config.toml
train_examples = 194171
one_sided = true
warmup_steps = 1520
Rows from block 3 of a small image diffusion model, named by matrix and row number. Rows with one number belong to one neuron. Each number is 128 + 32 x the weight over its row's rms, rounded and kept within 0 to 255. All counts start at 0. Numbers have three digits each.
Before each neuron's rows are labels from the 100 images, of 14848 (inputs lightly noised), where the neuron reaches its highest value: "patch colour" is the nearest of a few named colours to the mean colour under the peak; "top examples" is what is common among them. Only what is clearly more common there than usual is listed. The data: microscope photos of single blood and bone marrow cells. In brackets: how many of the 100.
# fc1: MLP up (model.blocks.3.mlp.fc1.weight, 768x192), inputs 96-191
# fc2: MLP down (model.blocks.3.mlp.fc2.weight, 192x768, transposed), outputs 96-191

patch colour: white (62)
top examples: smear: peripheral blood (87); cell type: myeloblast (27)
fc1.500:146110080167073074115173122205163141104155182148141135116171136138138143115174158180142110085168191137132132217112134115130156076125172128162111151181140135140163133150110183106099107194128099134152252120124144137175107120094088155081068123135145142124128100138141115053135134140196135159
fc2.500:094178038098052165134119143101128167084187117131131142162111118104124094121159141170140202124159185154123042205088126080134164195125155124157116181110143136139114119155125130088125070105109124113161216118135119127145153117120149141168160113113100098126153141139128097138167196148157144183

patch colour: pink (70)
top examples: smear: peripheral blood (68)
fc1.649:140135098139098099117153157191167170115163183109100196124102102125153091114097117154147138137140119113126140135127130131100103186104074098105122166161113125128123071123182123131133041042140166187106141109156085125209095115132138155106143159075152183138148168152084133148117081148119108116
fc2.649:087140074164142174150122126148117093125091096143116075152101134131200161121099141155096132138110093119167115186112139128160100079130104149101137139139136177144093077065140088057133132151135132069163099110101106079157205152082133133094135128127106127167093127131165136087128174124188080181

patch colour: black (96)
top examples: cell type: erythroblast (76)
fc1.228:097115183099090118156122115195096148137146122149125087119130162112128115141141144085111186137126160161095129235182158127130136129108094173142074115111146104120103090121118088133092169088132115140132119163132155118112127110153201205154098100180137091067119133109151140170107095165137105158
fc2.228:135068119124162139119130195141107124062170133130119146179139039130113147133161160132119238125117132070139161111111202134104119020130139149128137165159150086154103135173097139164172109074157160134134106135130113172114125131103255086137168115124179142043108103159100135132108107121015129144

patch colour: grey (48)
top examples: smear: peripheral blood (88)
fc1.172:156141162127140120090169092153183093204082105149108089124083113102158190150102150161120135120135165126149122164086118080115175101077110147121106194128112161132158184132106155161079121079153142154123110183131141141145140151114171101115162131099165159130124103153197144104123143106104098068
fc2.172:144106094117181136133159155144159121155215155125156152073115133137081151097112115103122046131169128107104161131182121034035170160115134152096107147134114148121132170121119166191140045107138109151092118123127121132103105149167107085135102121130117159068144155065056129148111161120133136144

patch colour: purple (70)
top examples: smear: peripheral blood (56)
fc1.46:135130134140147124153154107103133177157173141129122120116161145103094155178134101071148112176153126135163099136099126110216130121142131195079114144102086139150109158193180167144130142117127122104149136144151114129137110102096153111182156128155155071126159116134139086143140096156146093136
fc2.46:107115127119146068122126079167167128126130114066167105128100107111066133113127101176132118140140103149126238153144124122208127142100122109134137129109132117127159088179149156131116162140060138127138153065140154128131133145219105115163098137146121138119156165153129150083105107119134147122

patch colour: blue (49); purple (43)
top examples: cell type: promyelocyte (30); cell type: blast (25)
fc1.111:086093111103112202095156094106131178089076161113120154045148138084140146133142158134131140104152117144071059109157139187171128053157151176157115151075102142174154090113187112117148114137117146124027160126170136179078156139143123092121148120070121138110162158135166143132109165133121141119
fc2.111:130152194130093123137113072182132119129117060135137156162050089127167126097105114115160137152108162063131115134134101195171112222118117097136138152121131133154138208161139147109156119132130191106116182155115143057105115114141119014156054131167132112084174156120157122130102119130159135165

patch colour: purple (99)
top examples: smear: peripheral blood (99); cell type: myeloblast (50)
fc1.274:114074075144097111173120174155119119082113145137121127162083154115203104122126110134156095120066090136141106181127096128171110176114123121097126115115097108115156136161150163170184138098138159125116115146095141139138123120172095179157061086122099115142120117151053113129128111117120085122
fc2.274:160175078127045136070110152082136115060111131127121147114162128151214142109139130113136115106082146183137174147094162137118113081131126139177104085106098146145157151170158149140143093150117126160162118127141099121165124129137158186162185098156180080128131099148204099111125072136106113153

patch colour: purple (83)
top examples: cell type: segmented neutrophil (49); smear: peripheral blood (35)
fc1.68:080134166166124149160132078125140119198091079098118154070155179149088118059155089181093117123140182079126163109082141131101151206137100140154113099137159118144112118113146117091082105156046129118091128107145136142149101074157159093083098113151121108165123127120097207120154130123138164116
fc2.68:130153139183108088083154073173159156148115198142114126123102029094100137104144121151189054131226119154097098123146143165133179135128119126161126079157085120132186173080207135098093114078120058110104126097115125100164158120148140077151103115121071142137145101148102084139104183161105148122

patch colour: white (58)
top examples: smear: peripheral blood (100)
fc1.239:148074134132129153113163110152123150133172135141117143127191130122065165108054157110161104136151156070108129127142146137100134067114160098144104180138151167148113156139128139071045160126071034161133201152128137161152112130031108098096166132154206136071174142167173106142141124122130176133
fc2.239:143174031153041099101133161161112093034076097115143130139111148137098138124104137112141155092128160136117132135118141079144121107126098106117098098100121153149122132152091120105134062162111163151150210114147132127128099147140205128146179133148139119097116115123207131131129131131112129165

patch colour: black (38)
top examples: cell type: erythroblast (38)
fc1.44:136124124175144149100150082112154128106085125161145092091074116102137148126128124086120180094116095177100118011181147149143155151132118166179093130166132085116116190094098149116133162140172125160120114123059159136151146221103144128130101157126140156115094145131154109110124116147114123127
fc2.44:164112115100133104187180109112058116118114164118141161142115122160139119137104124127153103149108201157143118039159091188151132104144184132083140103071086120128030127149161189137147101104087134105169132107110112152196126132119120087097153135099144154079092124092125130115209117105125069174

patch colour: purple (75)
top examples: cell type: segmented neutrophil (53)
fc1.724:130172121124174159115100058112135177116075128133130151097142134194188108083121122086141148147129146142103157163124119176131080138137116179101158192092114121084135150132123207112101048126117101094140153165146119127138131173127116146061152182154123098129157097127086101083158112196105160129
fc2.724:111062075165138132168085060188057119160116147119149122152161167125149126123118140147148153081106134140116134165129167144140174152127156153171141147151083147093164100110176127110182052125123126131158120156173155160130115125133151141098075063151178102153072182168167133103135134157103129149

patch colour: purple (64)
top examples: smear: peripheral blood (83); cell type: myeloblast (48)
fc1.502:140100088097126113088142141103101182073134093113107078059156067079087076144148117184056166137089138119085141182122143117162103119143139183121101139112098150134092162100068096136191123129123156089090098122129157117120103168143110141206160154115152150129097189124122090115130113099175079147
fc2.502:142076087177141164162164175152109101106166154096122152089145144157074128156118116134125108105143137121112098185118121190122094130117185118158092115140128148110141076126126151143156130138127100066109095125158147158132078091093128112067147156138118173157153180103137103151119192109155186158

patch colour: purple (74)
top examples: smear: peripheral blood (66)
fc1.675:119143107135122110155139134118160115162154155117112158112136121062104097119117139162120148131094157143083146124139090139117104135152068157126184104151117090204093139048101144128068096106112115123143143106074145185112125131120062133110163141147166117123105086124094158132122121150096114052
fc2.675:160138170142063180109158157167186147147091055131138125157137155130116122166138088163122148138135092141121147074107090171175143143150132100119070125118143129115149092078114086114075170184156179144125143153157160146116101143154123144141198127106103145144095085090118121106104163090137122039

patch colour: white (98)
top examples: smear: peripheral blood (92)
fc1.416:130133137098166150122151101130099116166074161123127200107168173146142158143066119140080131170169109130171071062092140136139082120102129106126115133205140180058150149071142144077106171129114158110128125102164144132172107151119081092094106130080157186118116112163117131113140109140128146140
fc2.416:090132113072078154173134127113134137167101100127110114085106092161143147136144158164194119112194105126103165065122107138143138151100143169157092162126131096130124105140126115128173187156090153125153082109133133087147163109154167068165150095120086143051124115134162157130130140151111136225

patch colour: black (42)
top examples: cell type: lymphocyte (48); smear: peripheral blood (48)
fc1.391:140131055143125132090079142131130135119092136133122145148149090128162116129097133215098108177139141111136169114116100098128113123112167182152109100107169138142187147092136110120121110085116052120138148176125118115095134119052153189086161145138218164124129201112146129097096086133091127159
fc2.391:120105111125170123194108150135133139059114081116132127100126105127098136158124125093118171099169114093192087147070216090133117046112134105118120141145177070121148115093148138139082143131135098160144173140072103136116123111144134177127130111120080177088114101118124106116112102127043161162

patch colour: grey (64)
top examples: smear: peripheral blood (100)
fc1.316:147187140202103147051126052153140129113119070117132132146172163148152141147119124140185152086174121083156157138121133122095164128145123079129148101153114099175085210127110077138085139109118123155113069140159118095130122140189150139141121130119122143161180166153143124163111154146179090150
fc2.316:166089125044150109170115048147119097126120092094190142076061115136143138131150126135149144129156173133180094130171147110092118155120179155134096072123104150110158048115202137089104113140186118117171134143119108155127152127155130155143138146116165090129129051153091087123121120111159126121

patch colour: grey (55)
top examples: smear: peripheral blood (50)
fc1.89:124158121157114139103180147170111146193144126115128156142142110097102168143139098184122155155127117127083074092066152143149174178136046134099131126202096163053101176106163148060143085136157123110135124154134154153180079100149156085144107114120136115097146127156185177191149094115161085096
fc2.89:094112125187115104163151167097204154208169169123077195113144138054143116092134148147155121102138116155125152117101114111149115077164145176151165099101133188094086091124153165099129084126123135134140134177081103102140149145154087099098155143146079143075196097152076083082115107173147107146

patch colour: grey (59)
top examples: smear: peripheral blood (67); cell type: eosinophil (36)
fc1.573:131060094146144147128147176094134146160166180123139132140140193164138194125131118201109166124136231146147165153127164141152109174181173156159146117117180089127082141092204081123132134092120149118125106112180138184133140082123119176126189150153107141133153168127173084104146138148188094123
fc2.573:156177077046117143138127177180111145147135032109167147142153043160139104162106105125132072132165079145099125110164112126142167119135202107099130133132110113182127140098147126166136192186162127113132074145173133130097117072105184141143073132137115154139081107116119148080102200095180153119

patch colour: white (79)
top examples: smear: peripheral blood (62)
fc1.232:093187115104140142147200119166130138163095118177137141158150100162131165094112107195143136190124095139089160124173132106110129169144133131149112149135133111130136107107084113131082111112157159129132125100049154089152143102113136095129074201066138108154146140110105159106188162124212135059
fc2.232:124080118134125127121188108103158079147121124107098141073133186156135146108118132092097135105112141128165114187180102165129093123165159185077093086119082161165197187074042114197129145106102158111114103160132088095123139094167124115155093139123094127150141162169164153105077055168175113120

patch colour: purple (69); blue (25)
top examples: smear: peripheral blood (44); cell type: artefact (33)
fc1.80:098151068127138173093134149132095107176097062151085171088110118116087125149105117081163138154124148108203151177156173148124100128111085115122145125119108083185192184119159081104138125127120144147172158106145145125128149110165098109101142174138125110041113128123120141148119128125114152125
fc2.80:131112117122174146124122114119137011155163161096138123135106163142131120113157106122145137150195134100105082066051142127089148102090135165118076144030126136138085128094070116212150182151118197120204138100118119119118163084200172119172145120157133143136117146134143066112164133129125163252

patch colour: purple (56)
top examples: cell type: erythroblast (50)
fc1.722:121110157159156150151143156180147087141085142149117070162188131175163128137132093085157126154105054106183160084131115124224142149081156126099088140126108102149142090121116141175143127162106198125146148117165078122172102131104101210112195112148143145127135133153138098162104169128176073093
fc2.722:151139177141174135178136136092121084162145118125117117175094137134111149107148096062139151131147129091092137094102105155158135184126143110163069123123160139130146208197127105130125157086113167118124130150089134161152146077080194093151062133224152160042111162153130084136130144101122159099

patch colour: grey (56)
top examples: cell type: promyelocyte (25)
fc1.278:105150083189170079110094080135170152030155102141094146083137126112089170111171121146144183141079136162112098119093158188050148059066090120155113070127077110102076145125176131109160096132122131111117165158119168121122113102115100134105126114147128131117087161092149136165177191147048138194
fc2.278:118110074154158195158074106156156095086108054149142107117108102161107117145158132140119100126092165119116109186089109167092106164130097092082168112157116141181177126137162092174103150125142145116129155055132127102100120146097143092113160117072095091124107103110128134080110114104132149225

patch colour: white (80)
top examples: smear: peripheral blood (73)
fc1.235:150147119146120094107091188068138159082145205169149130052128142091158098168155104155135150147183115145151050111111137129129154126106150099161177133121188142154234147101172155099110128125133145119134188141163144122129180089128103139133192108107100104063149160152149143106088149161102125131
fc2.235:110134124157154108166070188157075107111141127133117170145098070162129131129137152142101126127237074105146208125128139138128080189167149153119088165129104153147119124059156107120151131134107109126100146103116124097126111126071104124137072140107112133075125092122092177119085107074135165171

patch colour: purple (81)
top examples: smear: peripheral blood (98); cell type: myeloblast (28)
fc1.39:178164069099111075121182050130160095124165113122127100084122106119151141154154156178124153099148123152108187119126090071121195183119119147124167104100195145150072122125094080138110124155155070124085131102122170108110083135181097105219104165103076077118125159149182157114165102122157056108
fc2.39:104089087144125165135120078130113054100173092130133145138132149099123104139154136164168081138150100148152130123122143145073147089104118123233101080175103131131201113114128116173226141082151109124144144142088135179071206133160207111191128154098166116071086065152076128154150100139117169117

patch colour: purple (75)
top examples: smear: peripheral blood (72); cell type: segmented neutrophil (61)
fc1.423:160076126162142089143154119120118110168134122130111135156109149091140108130150119178057079127108161138082127137134100173125122131124138130133184094133132171140123146188107100121070108172117117191166146134020123114156146144143051145170091105164089132122152208078138106136206086130140089110
fc2.423:142161146111146162123180168214107119130163135135119109149108075171078149156133153137174131153060043129132098135140141163093118121117111089123120109172146080133084075121122115140118129120123119137144130099199130121121106118106216127157159112055124180125081021132167165133139113142140132101

patch colour: black (62)
top examples: cell type: erythroblast (38)
fc1.255:158143129084161165124123140166129116115120121115145143152138110179185151085107120111201098173111094147174129111150172128143144181164092138083124130120140106138155136130129178134130110108073105123085118146224053176113174071129139191095108138081130171136171094175131145131087119149110108141
fc2.255:122079154091169149068082132168169091101106121138122204097050116138133168140143106115145142120151065114153155123139113089139115103133161127080107169139195136115110060142078080157154157162092168143131121138126158085096088145164167074055171107101113210154113206092106112158137126110126093120

patch colour: white (55)
top examples: smear: peripheral blood (58)
fc1.549:127132157145110140156179118103129142165146179168179130120108108102120145130122115207077111141114092024136116059173109036176106154146178134104130204153126164117184069121102157110146119094119090141082107157110102110084114117155098098148119108120135132120162135127174106126119086124203080077
fc2.549:092112140066113130110116125178143105201109161117105149117188154158124146137154124101128144128070143067092112047107138020130119082150128133108166219148113121200183182135097119094128136133090122173138110107190160156081152099162168101116116093089115097175136104141084080136124063129127170161

patch colour: grey (49); purple (42)
top examples: smear: peripheral blood (100)
fc1.313:132119152129098097103136158182177150195149137130242147144167150142116160080103176098124144131164118112101087115139143127127150153122085152150115127145105083126108140148147162117086127125090171150117110131133219110088146135130165109110154155113107098132147116168133106201140131088156108156
fc2.313:094127162074126110204122160093156165171185129174062128101099102071128087136177161132109129147159132147158157176185134098102085102125071143141142154072148171161124148096157158109192108147160184136098116128122094084113100155134100127080120128148153108134163120146138142176113093061204123091

patch colour: black (74)
top examples: cell type: erythroblast (51)
fc1.408:167117107070121089122078136144146177125071066122161075147110140129146132126163124111137078157109129152150124162146151083053101105116069109186091102069029142145111149133124154087134117104093074128067123148129110138106139098118180135117051157152159118149119162140092105089125084096075127174
fc2.408:053110165094157118132151142115148115114164152121174141134146092161075129187084095160079175133142103117169153102123159127131194067099090125126082179173098119109118111176058090151122187158122184160142096133142119143094107139146206113126208154150133128137137132130163113114142132138043129107

patch colour: white (49)
top examples: smear: peripheral blood (52); cell type: segmented neutrophil (42)
fc1.752:119116081132155153134116162207136132098146129106091102113106126155166160107157096066174138146161115104125071097118112105095143098092138161174157108161121107175132160121089141129112141083162128135087138156138111151159116100163151156137096121106143072129127102182095170057128148144078179144
fc2.752:090155100153163150140108149124135098101156121098155141168145139210174176111083049134101114111149122127114188106133157118107079153136144120173073132150166108113142136089113123096180094170115115098150141134120167084140101132124130139130166199099146083120113157141221126202130090191102080119

patch colour: white (53); pink (47)
top examples: smear: peripheral blood (98); cell type: segmented neutrophil (50)
fc1.721:124066080165143108165175091137118115164131114099133113089155186121159105178110166127111068158143089075136081118047161124155127120141100144100173097106130150110103151156129125104133143125091158096082086130152126133107164096130129158150084164104107093065088124123105192099107169129102133095
fc2.721:138231222141140092114113120148127175152130105114122162173092104172117139129108125092111114140206098097114153159156147136121130191148079190133112106137121096105130088154178172113165149098170164138137128065154112126101103123107180114137135123153193103134134148102150131083124075153165101137

patch colour: pink (54)
top examples: smear: peripheral blood (43)
fc1.247:108210074137140086087114135125117109123075195145110080125079089116161105167182117158053105110126135172155163140130148092153145162097135151125089106091102139103085074169123128066157126101159206119110158149124145163147116099158105099172125110139120101126103104123043124172102147105141121174
fc2.247:139032059132151120185132104110145068123107108102139087118119178157138106147124126122146115123067142179137106151113134065111122155088102083089111141062096102100168148136164108108093120155134199117177129141127115116096184096128142075130113118131184112129110136175200118087147076144117161189

patch colour: purple (46)
top examples: smear: peripheral blood (100); cell type: segmented neutrophil (48)
fc1.273:136136128138111114110189088104094138182083124138124128097123050122124109129140109092069102167065131110143101162155070100110151110134106088093131115107026129141189127129090079064159121159112143088124110091137112057177082160114133157143104105140141163140122151154109163094102043121162066088
fc2.273:121096165139133136179148093096083096229085149118120114162125183094154156141137163138096175103045135158137108160155164067093143080146127152179099162116139124184116117119108139113165151085121109116140115139147129192169137109115183144078169177122156166160124141142179111178127187139156131116

patch colour: black (29)
top examples: cell type: promyelocyte (25)
fc1.756:148106078146152119092174107073112114050192126153124131068145136163114146097137115097173121119091124121115139150081115199143172081088150122133115103047126095159041127119127127083100075148120098087065111176159149181145085109089120171095158120148138156159130188133137165120174176111067187141
fc2.756:166121125112153162163166090144145147106157098110103195106125092146116140099161109061047121112118166088119147164080159167141133084162185172173119129149118175165125127111144149147128144116130102087100141149015145122182174112062104169151154167146140125172119148140104066120035086110151080169

patch colour: white (88)
top examples: smear: peripheral blood (85); cell type: segmented neutrophil (41)
fc1.546:120140114132116137176115159119125117138161135129143088132201206113146144133140110113090096180135113121117083162120109164143126197154133128128110173142090131101150107111090116200156095013121132108087094137127115146103122108138131147208116104136124087128156115132162090184108161144133104088
fc2.546:163110168137158077113138120076131104107114127149123131125112138114063124134154097064192156117140168107131131135114166203203136186136159020138141067104122139096119185184141138114151074174163150113168113126112125144182108147126129123132078159104039095139116136105123156075118135122124066136

patch colour: black (66); blue (29)
top examples: cell type: segmented neutrophil (44)
fc1.414:122107154121160112137099193126134063140164110149157079109114074098168162123138154142159103121153143194127061107135130179147141114070123136167110096138120207138171120146153177144111096079110147097106176206096110121149090152138150093129096108139140165137157198097117087135079140124121150165
fc2.414:133119137112118130132130093162152119131182123131105146111120106134109153189121143147129186083101101175128110229160139165168096135124124079088202074151095133172161137155131105123139165181107138118131136071157134099126146112093134046161117122082133071149121153140185140087125117111118112139

patch colour: purple (88)
top examples: smear: peripheral blood (100)
fc1.289:134183160131119145146091178103143060136075141123115110148087148115111086130154152101118146111194121106117101088113112134102094151132087098144102099120116098144107118123162115129127159156178162124118096065105132146092107149138148162130164121126121149043087168152087162105110188105142120107
fc2.289:147170163144079143164113175138107109108152144125104073081063132074121161114118105109148164130137221162128156131188148129157090135126115148100130142110136141195104113109154147118071130120109093128125139061130148144103161149096100134107099146076081147064075095121064119118120109077083110146

patch colour: grey (51)
top examples: smear: peripheral blood (96); cell type: segmented neutrophil (58)
fc1.688:154079218092131125109102170200139111149087094133114155149086071149102110129165130150102158166155155170121146160111132095112133084158118122156129130095130169099128147085127140118042099143104092093118085109129075141153172209121121108065152170132128110145151120080116115115095094116127133111
fc2.688:086168123170188121154074116102078096163180129087134128101129112123103094154132102115121098137187158172126110175105106043156143111105095153114148133163119167183126193100142206133096143122096167062153128118053121099100151065059111116092068153117184152161134129128104145136123133102155107130

patch colour: grey (71)
top examples: cell type: eosinophil (91); smear: peripheral blood (90)
fc1.314:138105160129124106099111104128152164151111135101135137138147195168134085103150119137109235162167099161126130154115159088086124079167139166097159133166125135119167083121089139136157116174174110124123106139149147162161101097101157187140129149148106194177114152127153140172117151149103089115
fc2.314:192083089140128139098019146130152093181159086143134123174110068131118114101120095148123083126114075116044123161140096087082135113149126093111131135139181107126126167110102090111087129088118129139092088129107141092143112134092132133125126154073179140143147123127125118122111090102089159161

patch colour: white (59)
top examples: smear: peripheral blood (53); cell type: segmented neutrophil (42)
fc1.707:092188135089162073129110127114137162104133107123128118059161150085131181136148144176151100119131110114107158096134112255113146151131128123087084151138077130117124115108124124144141110204156163069073130108165159141157124154147164046096138133114131152093140175148155123189112098117118120083
fc2.707:127109175131145124126090167144147106141156178113123094098137081142080132106117132142146123169131165174146085147126136221066143173122138186145083135185066137129119154140181154112091114128093121108104169133132157162174118092116126047145074117187136136106157147130117100091138192119078186109

patch colour: blue (67); black (27)
top examples: smear: peripheral blood (77); cell type: lymphocyte (61)
fc1.641:153141133123108131103125081057153121125110103131139145129115141133146118148093142176170092146133137157129114166148112071109112141107157128101097156142123127140111137131115188163109148093120169129108148158068170148147113166139174109188153147133198151183179145145110096133170062094092105133
fc2.641:110097082086096119134105155084085144151178080124145155102135126149160098137143113114142180145201183143165087166131116129105135080102140193101091124122113112135124151145112134188160169167099091099139056128077120121122087120135060100103178076116112124155128155152148157081104099106143143215

patch colour: grey (54)
top examples: smear: peripheral blood (56)
fc1.171:128147118145160155106196175112130140150141080089174106094118126138098133171077137055139181143077084125184080166110143114105101161140126053100129108102135158158137122123153136140189150146170203137149094132199158106136173131071179170100128154144117135073153100133119136131106140154103085118
fc2.171:163095180109129134157117161149105204168149149114111139207189111192130124143150109133076065141159070154125180169165093098096167150159129139108143121118115081163058116079168186149144168117129153101090104144177134173109154123114124201109164130163171120080127170131136123060114108136139160150

patch colour: white (53)
top examples: smear: peripheral blood (55)
fc1.554:129123117127118100177146116115109106094147142176118147135164149161146167091155076122112168132123128107100118089147133107120115098197127137129114141137172181166129151111126080133121101101101124083116127106049125142131157026092126090186121147103137147087137104060107159096209174114127166126
fc2.554:097161125132116176096148098109202066173146102145138183088102173120137137151113060099104177088141150140149162167186110119145119120150144189130101113137096101125255140102113053094113146116159107119134130139081141060039139105185105149133120151077119146160142174167164105063087132141135160112

patch colour: grey (69)
top examples: smear: peripheral blood (91); cell type: eosinophil (48)
fc1.515:174128188107146146096138044148134179152100106084159133205151106130144110146168130073132184110163125130141119131127094062132170100175104201158111098128096165110096121132140097100112127124161127147096110115123089110154127113119107126164150130154171156196120115107127065113142173150139152133
fc2.515:207144123132074120160116089107118182159108167125146147092156112150136131051107144124162091106160100106139149148149165132107135164143192079093183051148077125090108167163192113108137075138127115131048126134088129138151075138090131163123112139142096170184157187155085175107122084147136088141

patch colour: purple (44); blue (25)
top examples: cell type: segmented neutrophil (43)
fc1.29:133110110217160181096133139032073119129149180147167129068108135079149151140105143086178132106122080126131176117143172107169145155092067087160072116135153143120144137168125124118178139142129153130082129099159144098119108110128126139187087077087083074106133111160131114081126111190150154211
fc2.29:121147120115148178181157132090165120116108054103093080103178127099139135154083173131106129151126163193144075104109093079101124133101094144143195133133176141166144107176103180152027094107130155153170102123116121129088156106156113120143148142138164107059127175107144156143168196164135146121

patch colour: grey (60)
top examples: cell type: blast (25)
fc1.242:129108156109115128142166127145159154139161177152158097165110196212093164094075153111110117118117182135156143187137107153139141121115114090128115137127148118124108114099164160050034182178092180151126140150131127081143095091153193106122111146138104140121138087169122126149117154148168114060
fc2.242:144181130208092114084160168121120184102119110123118138139117053127113134118113169166161121109153115156162136127135139166117111193109093144090198171110150082153155149186095131147117178087165128119110167122112109183123102092145063113091125118104124120119138110141111146151089117122148124143

patch colour: purple (49); blue (31)
top examples: cell type: segmented neutrophil (53)
fc1.713:114185173172113149106132173119107186128128195120150156111132097145092137147147128119116090118099142152165145140144098144113163108151116151116144140054064145135091110100159097156162112078065103068109144091129188168163115125130107147167116105188145148146146147127131093160107097148093074145
fc2.713:195126178126119140160138142084056132139125054142179111171140127138123108180152153149069136129130110155128135111144196188129208159120105073169060088096104109120031099093160177128110083159147108056106142103149152137170170099096157078094117090083156096115110112127116114129100143130146143139

patch colour: pink (47)
top examples: smear: peripheral blood (52)
fc1.626:119157124132133131195100097145109140119159096123122129141119127186132162103176094160140167179182129110105131114106166142121098111148141125114145126148058085127092126100084169137088085158118167146100135172123171100151124119112112100115137136054170143108175094117107108099195091141138186088
fc2.626:135149125179174134095154154079177068105139134122114120090103126177177112067112073118180133119118073180146171179117082130114163137136156115108075119119135074163117090097086113131111079164125120090155073127096109129087125100088135158118141087129069193145111137058083131092131136100096077114

patch colour: white (61)
top examples: smear: peripheral blood (98); cell type: segmented neutrophil (42)
fc1.582:115144093123125116109133100082086194107047117146113129144095099124113071139124126146142139111070093177099159167183114199136124108150112156140116163140112117130175173117086150081137136165128123094135151104154101152136121166161193160143143123153182098111115163099026101111107058133179133145
fc2.582:167044118166093106177145085128130111080088128130126130059100127095118141117162117169141051161063123090108118121139166128130107136132148096178104178164098121135132120126025127123165059025133126127103154121133142115151147122120128067138049142113184122062144143122112146095097141133159182138

patch colour: purple (54)
top examples: cell type: lymphocyte (42)
fc1.256:129110146134106170124131176094140119152180084113086127192083115115130147156168075166084086100115160126161116140150143147119111190150120189204216107128105152064192146149167060129141095149124151117103127160152127138097099130116136105119142133098102075101053147109137119152101058135119122127
fc2.256:166106183173111135125128152226103156145161141069143127135061115099094119118089138178126147064122094121131131059115115103145139161100134158100042151058128084119113109120117115139070152171119144127180130110101131083109171112219130158145150089118102131122097130069168163135153141142069173173